A small image FSQ autoencoder, trained from scratch.
Data: 90422 training examples, 16.3 epochs.
Rows from block 7 of the encoder of a small image FSQ autoencoder, named by matrix and row number. Rows with one number within an expert belong to one neuron, the router's apart. Each number is 128 + 24 x the weight over its row's rms, rounded and kept within 0 to 255. All counts start at 0. Numbers have three digits each.
After each expert's rows are labels from the 100 images, of 14976, where the router gives the expert most weight on average: "colour at peak" is the nearest of a few named colours to the mean colour under the peak. Only what is clearly more common there than usual is listed. The data: photos of plants and fungi (iNaturalist). In brackets: how many of the 100.
# router: router (encoder.blocks.7.mlp.router.weight, 16x128, trained with AdamW), inputs 0-42
# gate: expert gate (encoder.blocks.7.mlp.gate, 16x256x128), inputs 0-42
# up: expert up (encoder.blocks.7.mlp.up, 16x256x128), inputs 0-42
# down: expert down (encoder.blocks.7.mlp.down, 16x128x256, transposed), outputs 0-42

# expert 0
router.0:098126131140116143168090119102138154124105081099130162083159088141083104127126129152112160096119155148146127161134162168145139147
gate.0:151142130153126148128134091121149147135139126107102130138117106085117138124106137140135172142060116124131119131110121113128108154
up.0:099114103083123091123103121114093140092114122136149134141134095157115136126124110158152165110143148149138132150105110157127171107
down.0:085115102133106118108095135109076158107151124161148137166143114136138154141114160127103158126149103103137108149162105117108180115
gate.1:129137171077171122100122122084084153124146123125126137140114136117117139174119152092110173100137118141148134142130125106134116129
up.1:141133115166106142141124131167124106117107135121150166165144139135144111085163110165154090143124145100094117101102127145134183151
down.1:136120160105127143127125093110124108139113142166140162143117181146114126128091152098170148145111094128180109147104148111128142162
gate.2:114143160105081193133122135121106125112127161153088147186108099134180132107150134104097139126106131124112123122131153124117158125
up.2:096128150121139110104172144142103173154160182103136112119097111111114136152082098139154184126115148155180094094121104120123144159
down.2:099161149110095180135091115129146112102107135129125150111101099115126137109131121072084127145175168142147115142138147155128161149
gate.3:157132152130154162095125130131124147150112140124140168156149125127151171117107122103093083131180129135142122117136142086127111092
up.3:154121117120134119165132130142143056140113132109147097130105127156117116066164139121107122109129126157133112136139139108134116172
down.3:166121117102121097099156101102102128098169095124156143127090139156099134145109135145157174158078097136120149149143142111145135147
gate.4:163175104169130128098119115130150135138126140099158103155119130141097134153146099107131137130137104134135126155118104135119095174
up.4:129110141139147124169090073151139131136115122119139148157128100112128110128086160138126173056117132111116131113097112161162120159
down.4:133112142104158162146122144103096084131136109130136167142154154137115128123144133119110125147103131113134129134102177120156123133
gate.5:137138116100141117098161118153094153150104114157092100139136119142171108133099107148152172129156119109128118138157155125099075105
up.5:116143133143129125103141119108146170167147129150166143150107130095136165105121141092150135088131114147127125080116111152131110158
down.5:091129126086154109123107136119127108122133136092158108088155082135108097156135123127147116121153154130117130126112163122134131120
gate.6:142109141159115113153102114142146140120069152141130121178142061103168132132122149199093146097121120121111084149122126124123110155
up.6:123130130107146146089163190137100136145177100133119116091119164121100130113130072084146121151109151129160147097127093121170160095
down.6:147122130130094117181052114139137156119115138123118155116113098124096133138106163168086155114111120128124127129144151105092145159
gate.7:171128091145149123070133131118158115128145201159109134089182166099109153150157153130156095129121104087147099156145101105125133097
up.7:135180086187119119132126158100096134133124138098152145138100112107128115152085098105149132119130120164118115131126161091074122183
down.7:108120117102146107131116088104157091130168138125092104080134140114089137136170199127123128101146099118104156099131126109111142136
gate.8:150151100144119141137136146184148133148109105157117128147154170165110127084124129149126136121102118123093145112115162123088135136
up.8:155100120123119157125174132134164111167111106169129128136134159160105127131117130179124120140105138114080138105132170140093127169
down.8:117132085129155090140103163100117130094112141077134134132129167092140112117169132116138150157131069156117162124135091122122101137
gate.9:117131141148073098102089139122125144103154131124145154152112082134108130186137152118147133188141076158125087146133111090124168151
up.9:127135118114111083091122088118173133053162184165110148159164119100177106142114141102116139135107124119103098132156150142140151179
down.9:134114125098123155128119176111141133182128136120112114110142145147130164137108138147131101145122135133191156134099110107126110104
colour at peak: brown (63); black (31)

# expert 3
router.3:193132111113156144092194111118147106103133181086126153104150150135144132144160118132141115099161175120122088127123124122128148118
gate.0:088113140113166099136141114094112122107132139168102162175087142117091126142129128128121134108116143141122097136134104109122139127
up.0:172115140132141147103144126118090124140129165140186149122134112076138157151143112135082162136091147129126181145122109176123133131
down.0:137134177156153132129083123143126125079117171134124154138144120152146134097128130162153137081129131128138145140113123155098082108
gate.1:142125141124124102137140176083122142111147131137141164149166134156098095125128110117131111140106106141115089143121114084123127139
up.1:144102156110092118113138127126132140165159117152167122120157147113117100148123124124167128131158125143123139135112120101134074139
down.1:123130110125156159129116124085068125126085140138089122130098139161130111144106143115083109125172113160132072134120103114141109129
gate.2:116101125127126123139147121130117141132168111183128111180164097139114112110113107134165119138079151142128127162106139172120178116
up.2:145152142149118107123092160131150095114082130061142143085092162092139135141120146144062140129129133117120118084145120106133114149
down.2:143152132145166106180106114111114107128104089089161168123133160111158118154143160135120109104111120131095128115099103112135162142
gate.3:144123141149152140096095179162147160115111172178092157144137099141111131128132123136161184133133131102114163107125108136119120135
up.3:120141152148150094151166100077130143107153081116134118098099136139145105148130133105099128141148084131149145139136113147155096071
down.3:121160157115123147115122136127153134125129114159146123145175112080144145114101074121094110117114141133116175129119135142137124114
gate.4:124111128104119112142122171122091184139128148123142142155189116142125138100105165134179157117112136139100152124128098138081142127
up.4:116126126096137148128088125105139152137146130118068164105142097126140134156142117108134154130124122155094094081132206148150123129
down.4:113086097104153092135137110150114160138104103106175152172107108149119097104145134089159130084072116155137120121161129129093122127
gate.5:141110102133119137145131140116089123117149149136126145158135161143132091116149142100124089110102114162098140117138111088082138125
up.5:132139151139107186145090127118114127148142127137110147091157104124147092142157100160099128148091139165083157160149075134143093164
down.5:078131140100130101128071104138158118149107117092146111134157163129147106126146171117132143118097117122133151160089141166105134113
gate.6:136097114119109107148141117105161149109106136127142093145132142169123125124128171145146155130109102107149142173120114120080119079
up.6:095121115171110129110120154133111144166139128157117121161107098096101085106127072094084108144127105144109112126147128135131116153
down.6:147116130128123111088130152153110128144128116121118182131056108106142145142101076114059092135152164110118119130167166143106128121
gate.7:145130180078139147127139082102105138140107126120123104120101127120130124150108143112121135130109118134153111150129133120142121122
up.7:137109089173124124168138141183170100146099148109122108103153082161162155119128146166132104108114138122114130140133140145120112099
down.7:118158127118130117120118069103142144140123115152162105119090170151134146160115182108153154138136121151128113140123145106136124147
gate.8:106093073128118127173129135067105145134138113127106155121140148111141132147079140091149171101122171137113141092131098136129161121
up.8:145179136088132083125135121137149128145174129113152116129088144161152120123133157119136136159104120126103114148146123161084141161
down.8:095095100126114124126113107134145138075073103141157133105148124132131135116141076173137119154142162117146151122133132113135130106
gate.9:141117164122137098162124099098181126131128136150131194156091137144117110093096075122132110146115115118100119116125111132121132115
up.9:124123124146121142111136156140156171135137126173123121135166093123191112093130121127142095107128142052117129121132128139132103125
down.9:114105160113167118163079145119090160095127134121166112142112111142133147138093173118141126125084147164106140123162171117161112112
colour at peak: brown (72)

# expert 9
router.9:135130099116143139117098124096148141110140099117126137130133065145150142117113130150177142127172117106134136130148112104134167164
gate.0:129114135135179124076139177140106152127106155152135115129101169085117117159115094124116124098162206135135123156127136107101156124
up.0:128121148111083148113130109115165146160170111084092127101066110154142173143151176072156154106095098161125128146105135125134135146
down.0:095134134118144142108133113131158124177152110109122094155120140089129126073125124123139128122103161127131155118164132136140150101
gate.1:140121122139092151132136127117109134134126084175117116150182105144141139108138110120157116124103124171152131173113159152126168114
up.1:122163146122159109070100148114096111113086167074124134112095173089141131142132123150068125140149147132132112113136143135125098151
down.1:092152139127113124161133111117144139128152104129127133167130093106125126145140145105127115129085123114112118136086134141149149170
gate.2:138099128110127112124135141115155134143139161123146122151142178126133122135178111125140142134086118176132062165134149142121120125
up.2:096111127126137133140111091118129123149136075075149125132121117151147107178122130136174146137099132147135117116118107182129138174
down.2:131151157137142120086145143122100059112145132094119093124074125127163115111163143134110148098150145109133113125136139143114126120
gate.3:112084140130137151095136096151132141124126167117133126157153118143123127133153123159149136117133128112145160112132133113114123107
up.3:162153127124164114164091159126101109115159151098079131116145162124123133104094122134116104156129138148097113096161096133117140122
down.3:126082103099131177123139115175183117137139118153133136154138172132128155140127144135142128137127125110123156125110114132086170106
gate.4:159108108098138104104117152111093096063152121098095140124155126074114134145114095100102165095111154140108130098135158125140162153
up.4:120122119110136122081126149149112112078153131094097134116141093079122130145089113097142133111109157099116133120132133127147125188
down.4:145114140147094149155147099107076175145112154119159114134132132125129100154161146145093124109140158151097095153092143130105148094
gate.5:093140124152128149118151107153117084132114171079131107112161108114143125112129122106146126168154131135127154172143134118168093140
up.5:110146108106132131158116183104135152105176109140133149098117125107101130166112121139094121091130119148105085080124152099118141123
down.5:141122106127114098129125071139172110110092155141105126101112103136115111134149113125124118154132108113145153097170106150111127114
gate.6:116174112109135126148098201158133163121097121181165149141130086108121116138154141132126124153108171098143111108140130127096144108
up.6:081122106117103169121177179109120120147119129134128135137088111122096119134157112161108186153138160099143167100120116139097100112
down.6:170084150135132164101191120118080101124184126110126131146111149099112116088111092133090145094153076117116129156128111123126104133
gate.7:157138117128108114154159129133143141110162156145136113139138139146145075066141111148114128133101111157162144190086103136110155159
up.7:106141101121120107165143078092150140094143128143139101092131143099095128075090115158141123138093170120152143145107122118136114075
down.7:137135118129106164074142129160099098103157132083094126160127121123117129136155105086073128146168127117125118094116170137130158135
gate.8:119159159096125114126100142119121157168113114120133166110176111142107139131105147133148103148128149093123116125125152123122125138
up.8:170118129160148142134136089152107103137093153137143127149135115090137128129133131149126156119145132142109145091164131135091159154
down.8:106115164103134157125126130092123152150153147122130122143108146184124151168128126092130132127071116141160119172090143112151118132
gate.9:158143142118117138114148124135109114122150131128169163161177136138117132122161110112111122131144118128117104127132140089106130132
up.9:121118091094107126163146106151145105145143116100138107076121126114123163104117120099130165122098147143150084131125114160162147116
down.9:125148147167141188122117114086117102119153102112139183152140147118134143141120104136086108133144136116133135129127162126057142157
colour at peak: grey (83)

# expert 15
router.15:120121134146127112112137168163135162115157155182153143119124153146152088097124099150109101171133136149129079100140088123168137161
gate.0:116042100115161168125123120119115125137104158171139108118144179183141111135104146132138159124123098139123130104085083149132099100
up.0:140121101121146147122136141110130112125121126153137139137138152112097111100141131101098113113075156119120103121109132110133123108
down.0:140115141150083108165145139117133149109123128193131128093121122153127139169140096149121122113164116181154182131136087151117174100
gate.1:141140113174145155101158119131115088139136137141107133124162134090157109103085112113150124140167115134115139108167130091102128133
up.1:106130131111109133162150145108127139117134102126150123120133124127099121109124093160093119126152148135158138130144104137156115139
down.1:128131123102140108126114143134133107113186127154134116087132111120182128174119146111137137192088145095121122094168128113101143142
gate.2:110133146164130127157128153131117144076147147158117137149114130140112117131096158127138136156152114108115106100136119127128091132
up.2:133124111081129098108125129119126129190126149126161116108128136128162152107151109104142131112110124075162145130164134133117168115
down.2:133152152132141144119139106147075130115147128141081129127112131118088152160131134123130136127164159143094125118111107120129087107
gate.3:118085151134129128138179113116105126081121143095099155148175138143158150131132114120151176112129146153097116113136102140126115140
up.3:150119127128103106140092109152100092125134134145161125097136105123091082109105140140106079138152111126147117120108122082135163113
down.3:106167135102111112110113162184146142127119073126126077098107133149123094138093113139078120135134127151126153106108115154157122158
gate.4:119123134122121141145103141125101116157117160143126132126131097157121158104133112158161174087117128164111144111126128111087128143
up.4:128151084106117118159082103115110100127142121140112132127094111153146122122127123119129090160159111112157133143143088129128109158
down.4:198116122143104131098167088130126116155118141132092134155112146158125163158126129114108113119094141087148138126103152153145121102
gate.5:098109090105151090105125159165077102109139120124097116109161158133131155124122104133114132081127158116106079164139170153133137150
up.5:156140163148124137149080159158105122079167110123117136112098149152113100103120114129113147152148133104117118136139157101121126128
down.5:146143105135137158090152128144111070148196144137111107130120127104102097160109100116128176134096148128149094152148136106170129133
gate.6:129105126174119118126079150104130160109082141149150115150131137109133127130118147135136150144103131109131130131154142182151096130
up.6:141141128105115120093126146095128149095087113157147129127157145132153112163100160120132135175127123140191132121144143142118099137
down.6:114151125158134117117115144143100188161148123097116148144125128126121167142144096090061143107139128114117095159118102124159166169
gate.7:146136103177058140160117122132128124094147132125113079124097140129126135166129125146156107111119137158140132111165150097127118146
up.7:157149135128149108176136131141128136119106094144144148150169137156161180124151117125134135146139077102102125120111097119139128134
down.7:124137122087088137111117103122124143133100093112143101090110134162153110166070131110137128132166140112127119121098112134126114115
gate.8:150134118117147093141121087155100128135176143118144184140136119121138139109134128108126160175123115114076170122112129121115089102
up.8:128119137132150124160118152131153142100134174138153135098071147089098145148112119144129116149177128122090178131128122114145094149
down.8:136082103115137109135140117095123156162152130115150144117149129123133119159144161117155145126100074098109153180103132113102192132
gate.9:128094098127123171167109112093124121143095142131114119112120126091114138087117105089118157116129136116139091128118105113074172119
up.9:090107102133100109166110085099095136154117119106143184120119162149127090127140120103141113153104108151102153173084111139089113134
down.9:184163094147176120143112133126139132189123119105102139149116208125163152123129098162149114151133116121116115142148130106130120128
colour at peak: white (50); pink (40)

# expert 14
router.14:141136109084146099121156098129105126135156113135071100087092090135117140147159103155111120112096130145126102112171097151116142127
gate.0:121111144099095102136099122108098181150134144134103140133134125081165094124148150097141118148118120151154142143152117151150167143
up.0:119106126107161164122144109154140129117113140071147136127158127107077132092164105107154100136113113134168102159123143156096138136
down.0:162132173153128151122133137127085132176144125124145132115077130141146120162133096118159176128142124122135111145146147077124119140
gate.1:149116117121140139127118173123104187130088114145158087090127112089159085088144077155120131150121158093133124125129088146141151111
up.1:134085126107156149136121186092114187136098138115156100120136119117120144138148125139092152152171108119101077141133079119125142150
down.1:145142107117162132155133093166177078139128113121149101170112130149144148110165153092159146118092121117137104149080101118149107148
gate.2:137105099131133126077169161174112179133129127138124135110180149131159157108141183153172113130136104145105154114135158173122102140
up.2:105137159121128103078135163134175091145133153116143096120155138113142131126109110149180147136142155149153143146143136124099059119
down.2:138109099123151120099156143105130099155113150114116127187100117118140092154127146158123169118158139159145077118113147101135102161
gate.3:154122152133122171156115116101170102178116164160144168175117152181111133147151110109147129121091120129117164163131137122156088150
up.3:161135169074142093166096145152170120145118145156142135192081141140131134108105118096114173105145149127117138185133132122167120123
down.3:170093124139122110146133130160106137135113094110079148094132154154100136111138112124117099127089127115145119100117125124080162130
gate.4:127133116155126141139099114089129095137106110121101176150092087135132140119095100183123160125148124085123132140126138142100083131
up.4:103160121142162144127093139087123105137127133101117141148172120125102158137116137114107146117165135094112162114123155119088102094
down.4:138148124113157133108193149152152099098128095096149063092135157124124146138132154150140126126093117153150092160113134107165137140
gate.5:148111126147105146121121141139058138142107106105117106116124112097121134116142119127127128180123119162109104153109172128105098102
up.5:107124160130110146098173121106176137152124134097120127126136154162117113107120122105139123108100125137121120160159181143121134157
down.5:137161100102078126138145104146095100129148143094141115121104132141096142134123127140142142155133132106110152146099087118134182115
gate.6:148155118151101158122148174171101123152129111122131126152119110125150127106128102157128164181094098126101101120111147101098132110
up.6:133181127136078128131125157092119132146116174127121083077146126122110144111097087142143148083158152134128168137128159120124117125
down.6:141109128154131108146085129114175102104124097104117112137131133115130109092163152133109076109111072131130150157134128139122112118
gate.7:118068137166108155109134142126116156130127144129144075164106111126092155166125150099127141146141155169104132102132144111169147125
up.7:141102135075107114191120104145136141133139117132096133124139106146103132148122123121154115143129125102155084119120153127162104130
down.7:138153088113142102107153110144108151145094142133136135144057128161145120114114128170145146171126160132085128107127112138147107117
gate.8:105103096156111135126122142128170118143148166124096150146161099123124131081109124158127110105121162105108137138109139120104138148
up.8:114141126157106108143129149143133159149175139089084102097171113116125114092087128173126084139139171123110154096131164114096157108
down.8:143116135167140131095108073116125144153105146164127115164135169112145145147086158138149157143145113121168122150060167104136114113
gate.9:157132122110118111120122141075085170122077158118147132117154125145127124153094122162092102179139125149137099142114139144100109093
up.9:120129088125118115149174150105101119105089116108147115105190139158104119096119170137129136147145133089143106094131134146120098114
down.9:139169160115156136133088104118132107122092122106156106156109134143111133161113076125126103106119164116132179112111187108112167111
colour at peak: black (62)

# expert 11
router.11:084160145162095122163125140084151133127164156136116162114161098134124082122118138157171104156136109175124136163173090136151096122
gate.0:118143107153158126085133130130146161126161155097102146143121109130134132179146115093158104145128109156100136134111148132149085149
up.0:107111115097122111113147121129156167180161120131114116158107139145135113143135138071153127141123086115141144148137109125111088160
down.0:102136136128150100091108119143108125114101159119157119097106072132104175122144133118137113107142106109123149128146098146154106154
gate.1:060138177144082113119131149130126123122131117125142087179133140123133084134117096066133104109198103112121160175140173125136087081
up.1:118123163096106153138147145138119141108136115115131154137177131105138135122122135164109150147135106148160086120099151081103139116
down.1:079137100157126140115139100123121104116143121123147093154105092099113143139070094107128119151153113157082161097124129126121106138
gate.2:106160137115122085128115116137149148128143141086128134149153182137108135147141143082179157126109147146088163119112135117078112137
up.2:195127131093111074131126133100084128145132124104168107144105116104139142169137103091115137148089187133098136124111106133119132123
down.2:109123132123132127155103107155113152140138133142127153109120115110117138138128112133090086144140134137120101144124131116130124141
gate.3:107138139063131109124152155148100141131108081115128120124111164136101115170122163094133152112125170148088153123117163114143146140
up.3:123118097139128106128143086138147134099195153135127128132141084138115106124111128134191113128108094140154111161124110110079108104
down.3:148145109116130130133151139122122104139100128140140096159128077103133140141162113125125101132118124156156147142106129105104118123
gate.4:149139131121138135134118099127146141164167129130157106132134160140108117135137106119105142143193173123154141102077140181128118170
up.4:145143140156148143128149158200135144117128096100159105125096137127122166110157115113125150121147146141150156084124130126140089147
down.4:134106145158128119132090115119123178134127114170127173142114138127121121148082154112103171133145123118123140109137131163115127122
gate.5:115113159141152129150082159162182111146120093117114109131149106121163105133124134142116106132121126149111098120108144080098148123
up.5:158174120151118116131104159104118093135120123103096158125115116110196122134116157156143113118106139153115117093123123065142098112
down.5:113067130149126121153161103141112106134102115116148113184156180137076127132122135132167140135143112119151177127158148158116147126
gate.6:163103100137108114110124071128145125100129070137149082120145163134148136148128128125121132095129118128123151122111151147103116139
up.6:093160146125148077142099176145074116121127108122105190151096102100126129131127146099158171099119103118085091115119133106131132109
down.6:168115128106094162164108073114156160132105061110104132147115136114127111130127199129151094077106124105132149136132146135086121120
gate.7:116131118087142139108144139106150124069125128147130099106103100122126152126144162124148145123160165078138108167123139104096144150
up.7:135139107120124096137116123143138129138157124108101154113116131144188113147175157125146163113084120161118162121116132131135089165
down.7:085137167127099139185098109102130086138124176138129136100125158113099102111122164153114152136164166098154099149113111122091103100
gate.8:157124124130082089116087159141119135154159092090093147130135102086137091106123127157115140126101170151128134122123148158125095136
up.8:167116163100167144143150158132167087135136128130105140134125162143099136139108120109133143134136105098127130095119126120124150072
down.8:151123130171102096148100141130095112144130119165117134156113122114140140111104129140136109103124143133102098153101124150130112153
gate.9:084148123108095126120104150124145133158113132099107068107144139148089147058071118138137127172111119130132129140098104162129127124
up.9:117127105121104122091111141166128157149098164104142067116099146148108134111149114135086076134164134125148133123107115141159136140
down.9:097144133126096150161118134104138160120149173155125125101169118118139124114173158132155178102124119114150181164096144167102164125
colour at peak: grey (78)

# expert 12
router.12:114117091155150162149104128118125161138165150132128101164149156116081116121105128094125163099136154112136097151167135133182146145
gate.0:182139099114209154121156121131115130102092133130139149100133108139158090180086150154156106124096078129134141153149130137113138140
up.0:084112131163069134182120148133130089135126100081125134168139112093126157089149113138106152125138131165124128108124090100132144094
down.0:139151102126160156137146119105119100115129150130164132103107135136122102145126110098108125119122101110134144128155089133155103140
gate.1:136106120167120141128149109120104127123135081159138119140167086138120118137099121117196110106105131163142121148119148152100169108
up.1:130115106152126132120142142106119148142180090161133122138159093152129115141156136119217111115112120150121122161146143145120140094
down.1:141111123094113152119127129146082195154167115194150134132128111144099132104111063139144143151122145129106165150131161128130103113
gate.2:187140116142112131127172128164108143110115136129088114125148123136079158118105111087134125100109120152122128151166138117118136142
up.2:131126108111154113130152169118146123090131163067105112136080106123138129121160145120125139154130091103123165109180087166080146148
down.2:142125178107144176135162096122145133170133150131113080114149148125143160124138161097143131169138104111111159149144156194120157107
gate.3:186139109137139132149126122130146133125149097140108117145160119150145120127118115120142157093135078114111110112150131109078119118
up.3:138132135129141131122148133147156111118131092107112101183122121150138109084120138149152151138132104094115101149181133101150128127
down.3:088129113113126133120096094121115126143153153105180175157129101114113117133150151129149109085071132149119139112101084141154105131
gate.4:092123099128133157153104129121105181132110182137158175120147124128139133088128105110128113123105106127139146142107119117109126121
up.4:142146084171096110143131152154106137156130192125103155103146115160126111111113121150092135125126151130164142101100105158112086141
down.4:135103108125144092133131094090126082135132147128169097103072093128091131142142118144126130110137102165133109106094146111111133144
gate.5:110117108148140090118171162101095116117144154119124141152111115147148128146058122132100110108150126121108109123077140125153110112
up.5:128188183116128138113134121153135134127136121148100148110106135117153101141114132136107135155148141126090103146126132139089146077
down.5:123144130119119152163155131145092082116156120091110138122102121107104127095155139139105168120155143133127116120113110066134144128
gate.6:129124173144154103157107128115151105096113090063116122125148109115141148155137128122090125114083125075156133119171111111102154137
up.6:122123168122160102160108157137175091132123117065130114131128125131137173138138121127116139147131138110130120115155083118102140158
down.6:088136125159150146077117123129114141119122180135131086078130155131151126125115143180103152133172104160079135096111128185117111118
gate.7:160111135124115159125120169139123127126098134171131130140135124104175093101176118125157162104117094143138080116129124136116128125
up.7:099128113141088157096149121127120164160099108136142121127166133116106147103172111136155127104123146136129131139151076104147125126
down.7:177124121158136152137129202120138137137107130123146156131116159135137066142150161130089133085142114136109110109127128117130134162
gate.8:131128107122113114138156162098119144156133165151117143155117109152092116123113128161145168137167097146129095101148168133141118101
up.8:141100115162120152161174119101153146110134122152139112116117142164117110146143163107112154129138113093124145110112079149151113111
down.8:121135172100097116166142135128130121180162134152157094078125090112153156151119148143140120130122122100111115128115161136092116091
gate.9:112111121125138132141169124128094096159134116136110093104153156142129120111119130155111145119153139137169103095097140118099107135
up.9:131098131113135110108128156107110142185150077122152135126113194155104170138151141149111122162110170119144167122141089158069137110
down.9:137151151100130125072141073141131156094138137135128118101122124136138137150103146111165172144084138117124144168097165111134110160
colour at peak: grey (94)

# expert 7
router.7:081113120114136165122134141113155154163156155159138138079108118117098128100125102101128102175093106137106141119167118119170093170
gate.0:127105125143141124128127145104077142161138147112134112141115150151190177127145129121113096091122126144111141085119179157112111095
up.0:113123120109122123097150112095097129138114155126163142119138121106149104142092108130164129138119135151145106126172163149133150154
down.0:114127091132157123112124127077118129094160083166087142142136121119101098140116152146147122115135148120114108095175119109082115113
gate.1:144125147134168110176139104127163155140128084111162166124119116137137143142132151120132122091102134144104141115123142103099162157
up.1:144149130141139108136106114112109119116107151080134169131118181111159147131138165163122149115151128118114135121125106143129103160
down.1:115124130118084136105136149149130097098108147153074107095088135107122117100140097122084151158132146109157115139179138125130127109
gate.2:148096165112132156131147098091116154164077158114132100125100132145145157120131171171105164113124127138127145132142120094100133112
up.2:131138107138117149154130099069158136163121142104140117132149139169099135140118124147081151088172165111132138125133125113127116117
down.2:148146106177136138101144112124140105104114144118074151128102093162126126149086113115129142152088155145145111159112116145162122139
gate.3:166120084169109146104127133109125079097125161104122145113147165145144137116115156151125144136130132088157136134155136167148183125
up.3:156113108120097126140095103081128099128088146122156144133163100115123140106139151109135114101165141113136133137145115159191135123
down.3:179119169137136127103164073171106157103070148149135174146098176150146151149119102128133132117108099118139109113104147125122140156
gate.4:150143134137146136132151146130103109101156154172156121175123152131177126095128159146145119122083133117114076104124114100140127125
up.4:109110135162157162144108083155139140153128103117134144097123132143109158117114143145131104115179101126102147147107128159154143131
down.4:146104114144136077135094125147138098148189146109102123169131071121096119099144172111161130121110117114123121086094140130118125110
gate.5:141127132129143107115096137148116138170128139125105123169147153130143144116168147116112121105135122121160152133132128160152092144
up.5:127121163109149156136149086113069120169120085118081114168154149146103144131105095148138093142111147145114107106130131120142092103
down.5:136105106129123134140118133121131171107141167169155106125147095122144104113148128127159163123111114123159176131098134134122107103
gate.6:136155133146113123119135152057154125123110099143105117106137136132153107169102101137112161101122119105150127092127138055131106146
up.6:088118095121128147175119108145136166134129120138118120130151196128141148126186141112143155117153107167077136128137116116126155123
down.6:110128128107110104096069195155143101153127153164146102115090112107157147107152136117123140123128140116118141113126069139064174139
gate.7:148094173149095120073135110128103104064113165160118149177155128126144119092143127133129125155120120088124078082096135103143095125
up.7:129110104137119122111130135125135114113134155158136157131142151139097165144142169096099117117095116109110114097106077145154129153
down.7:132125078139105129090107157162138148124126162147151146152155095088142151116146091149139144172131124151139140128183122116162140137
gate.8:140177183102147128100139133073125146123122113111141126130112134113125112163094160101123174103142082125145117117161136079134120153
up.8:146145165076145114137115147096128160146145083152133135128086143085120137153098138079124144115095100120128130110130097105138133097
down.8:088142093133133124110111157162106151160124082137126113146150109115155149107168113118143091113170115135091129133156102139128106126
gate.9:144171145090116162101148126114114150127136120134117163097125109158200118153105144131143125110147125134163161150124161106135143166
up.9:138149156080127130101107174097122165133142131138137162131130134100200114145119169103118124120182126126131159128142158104136139177
down.9:134108107172109121119127142171081130169132121153119178148127148120101139138126101100079142128155164146137110101148144100096093147
colour at peak: white (43); cyan (26)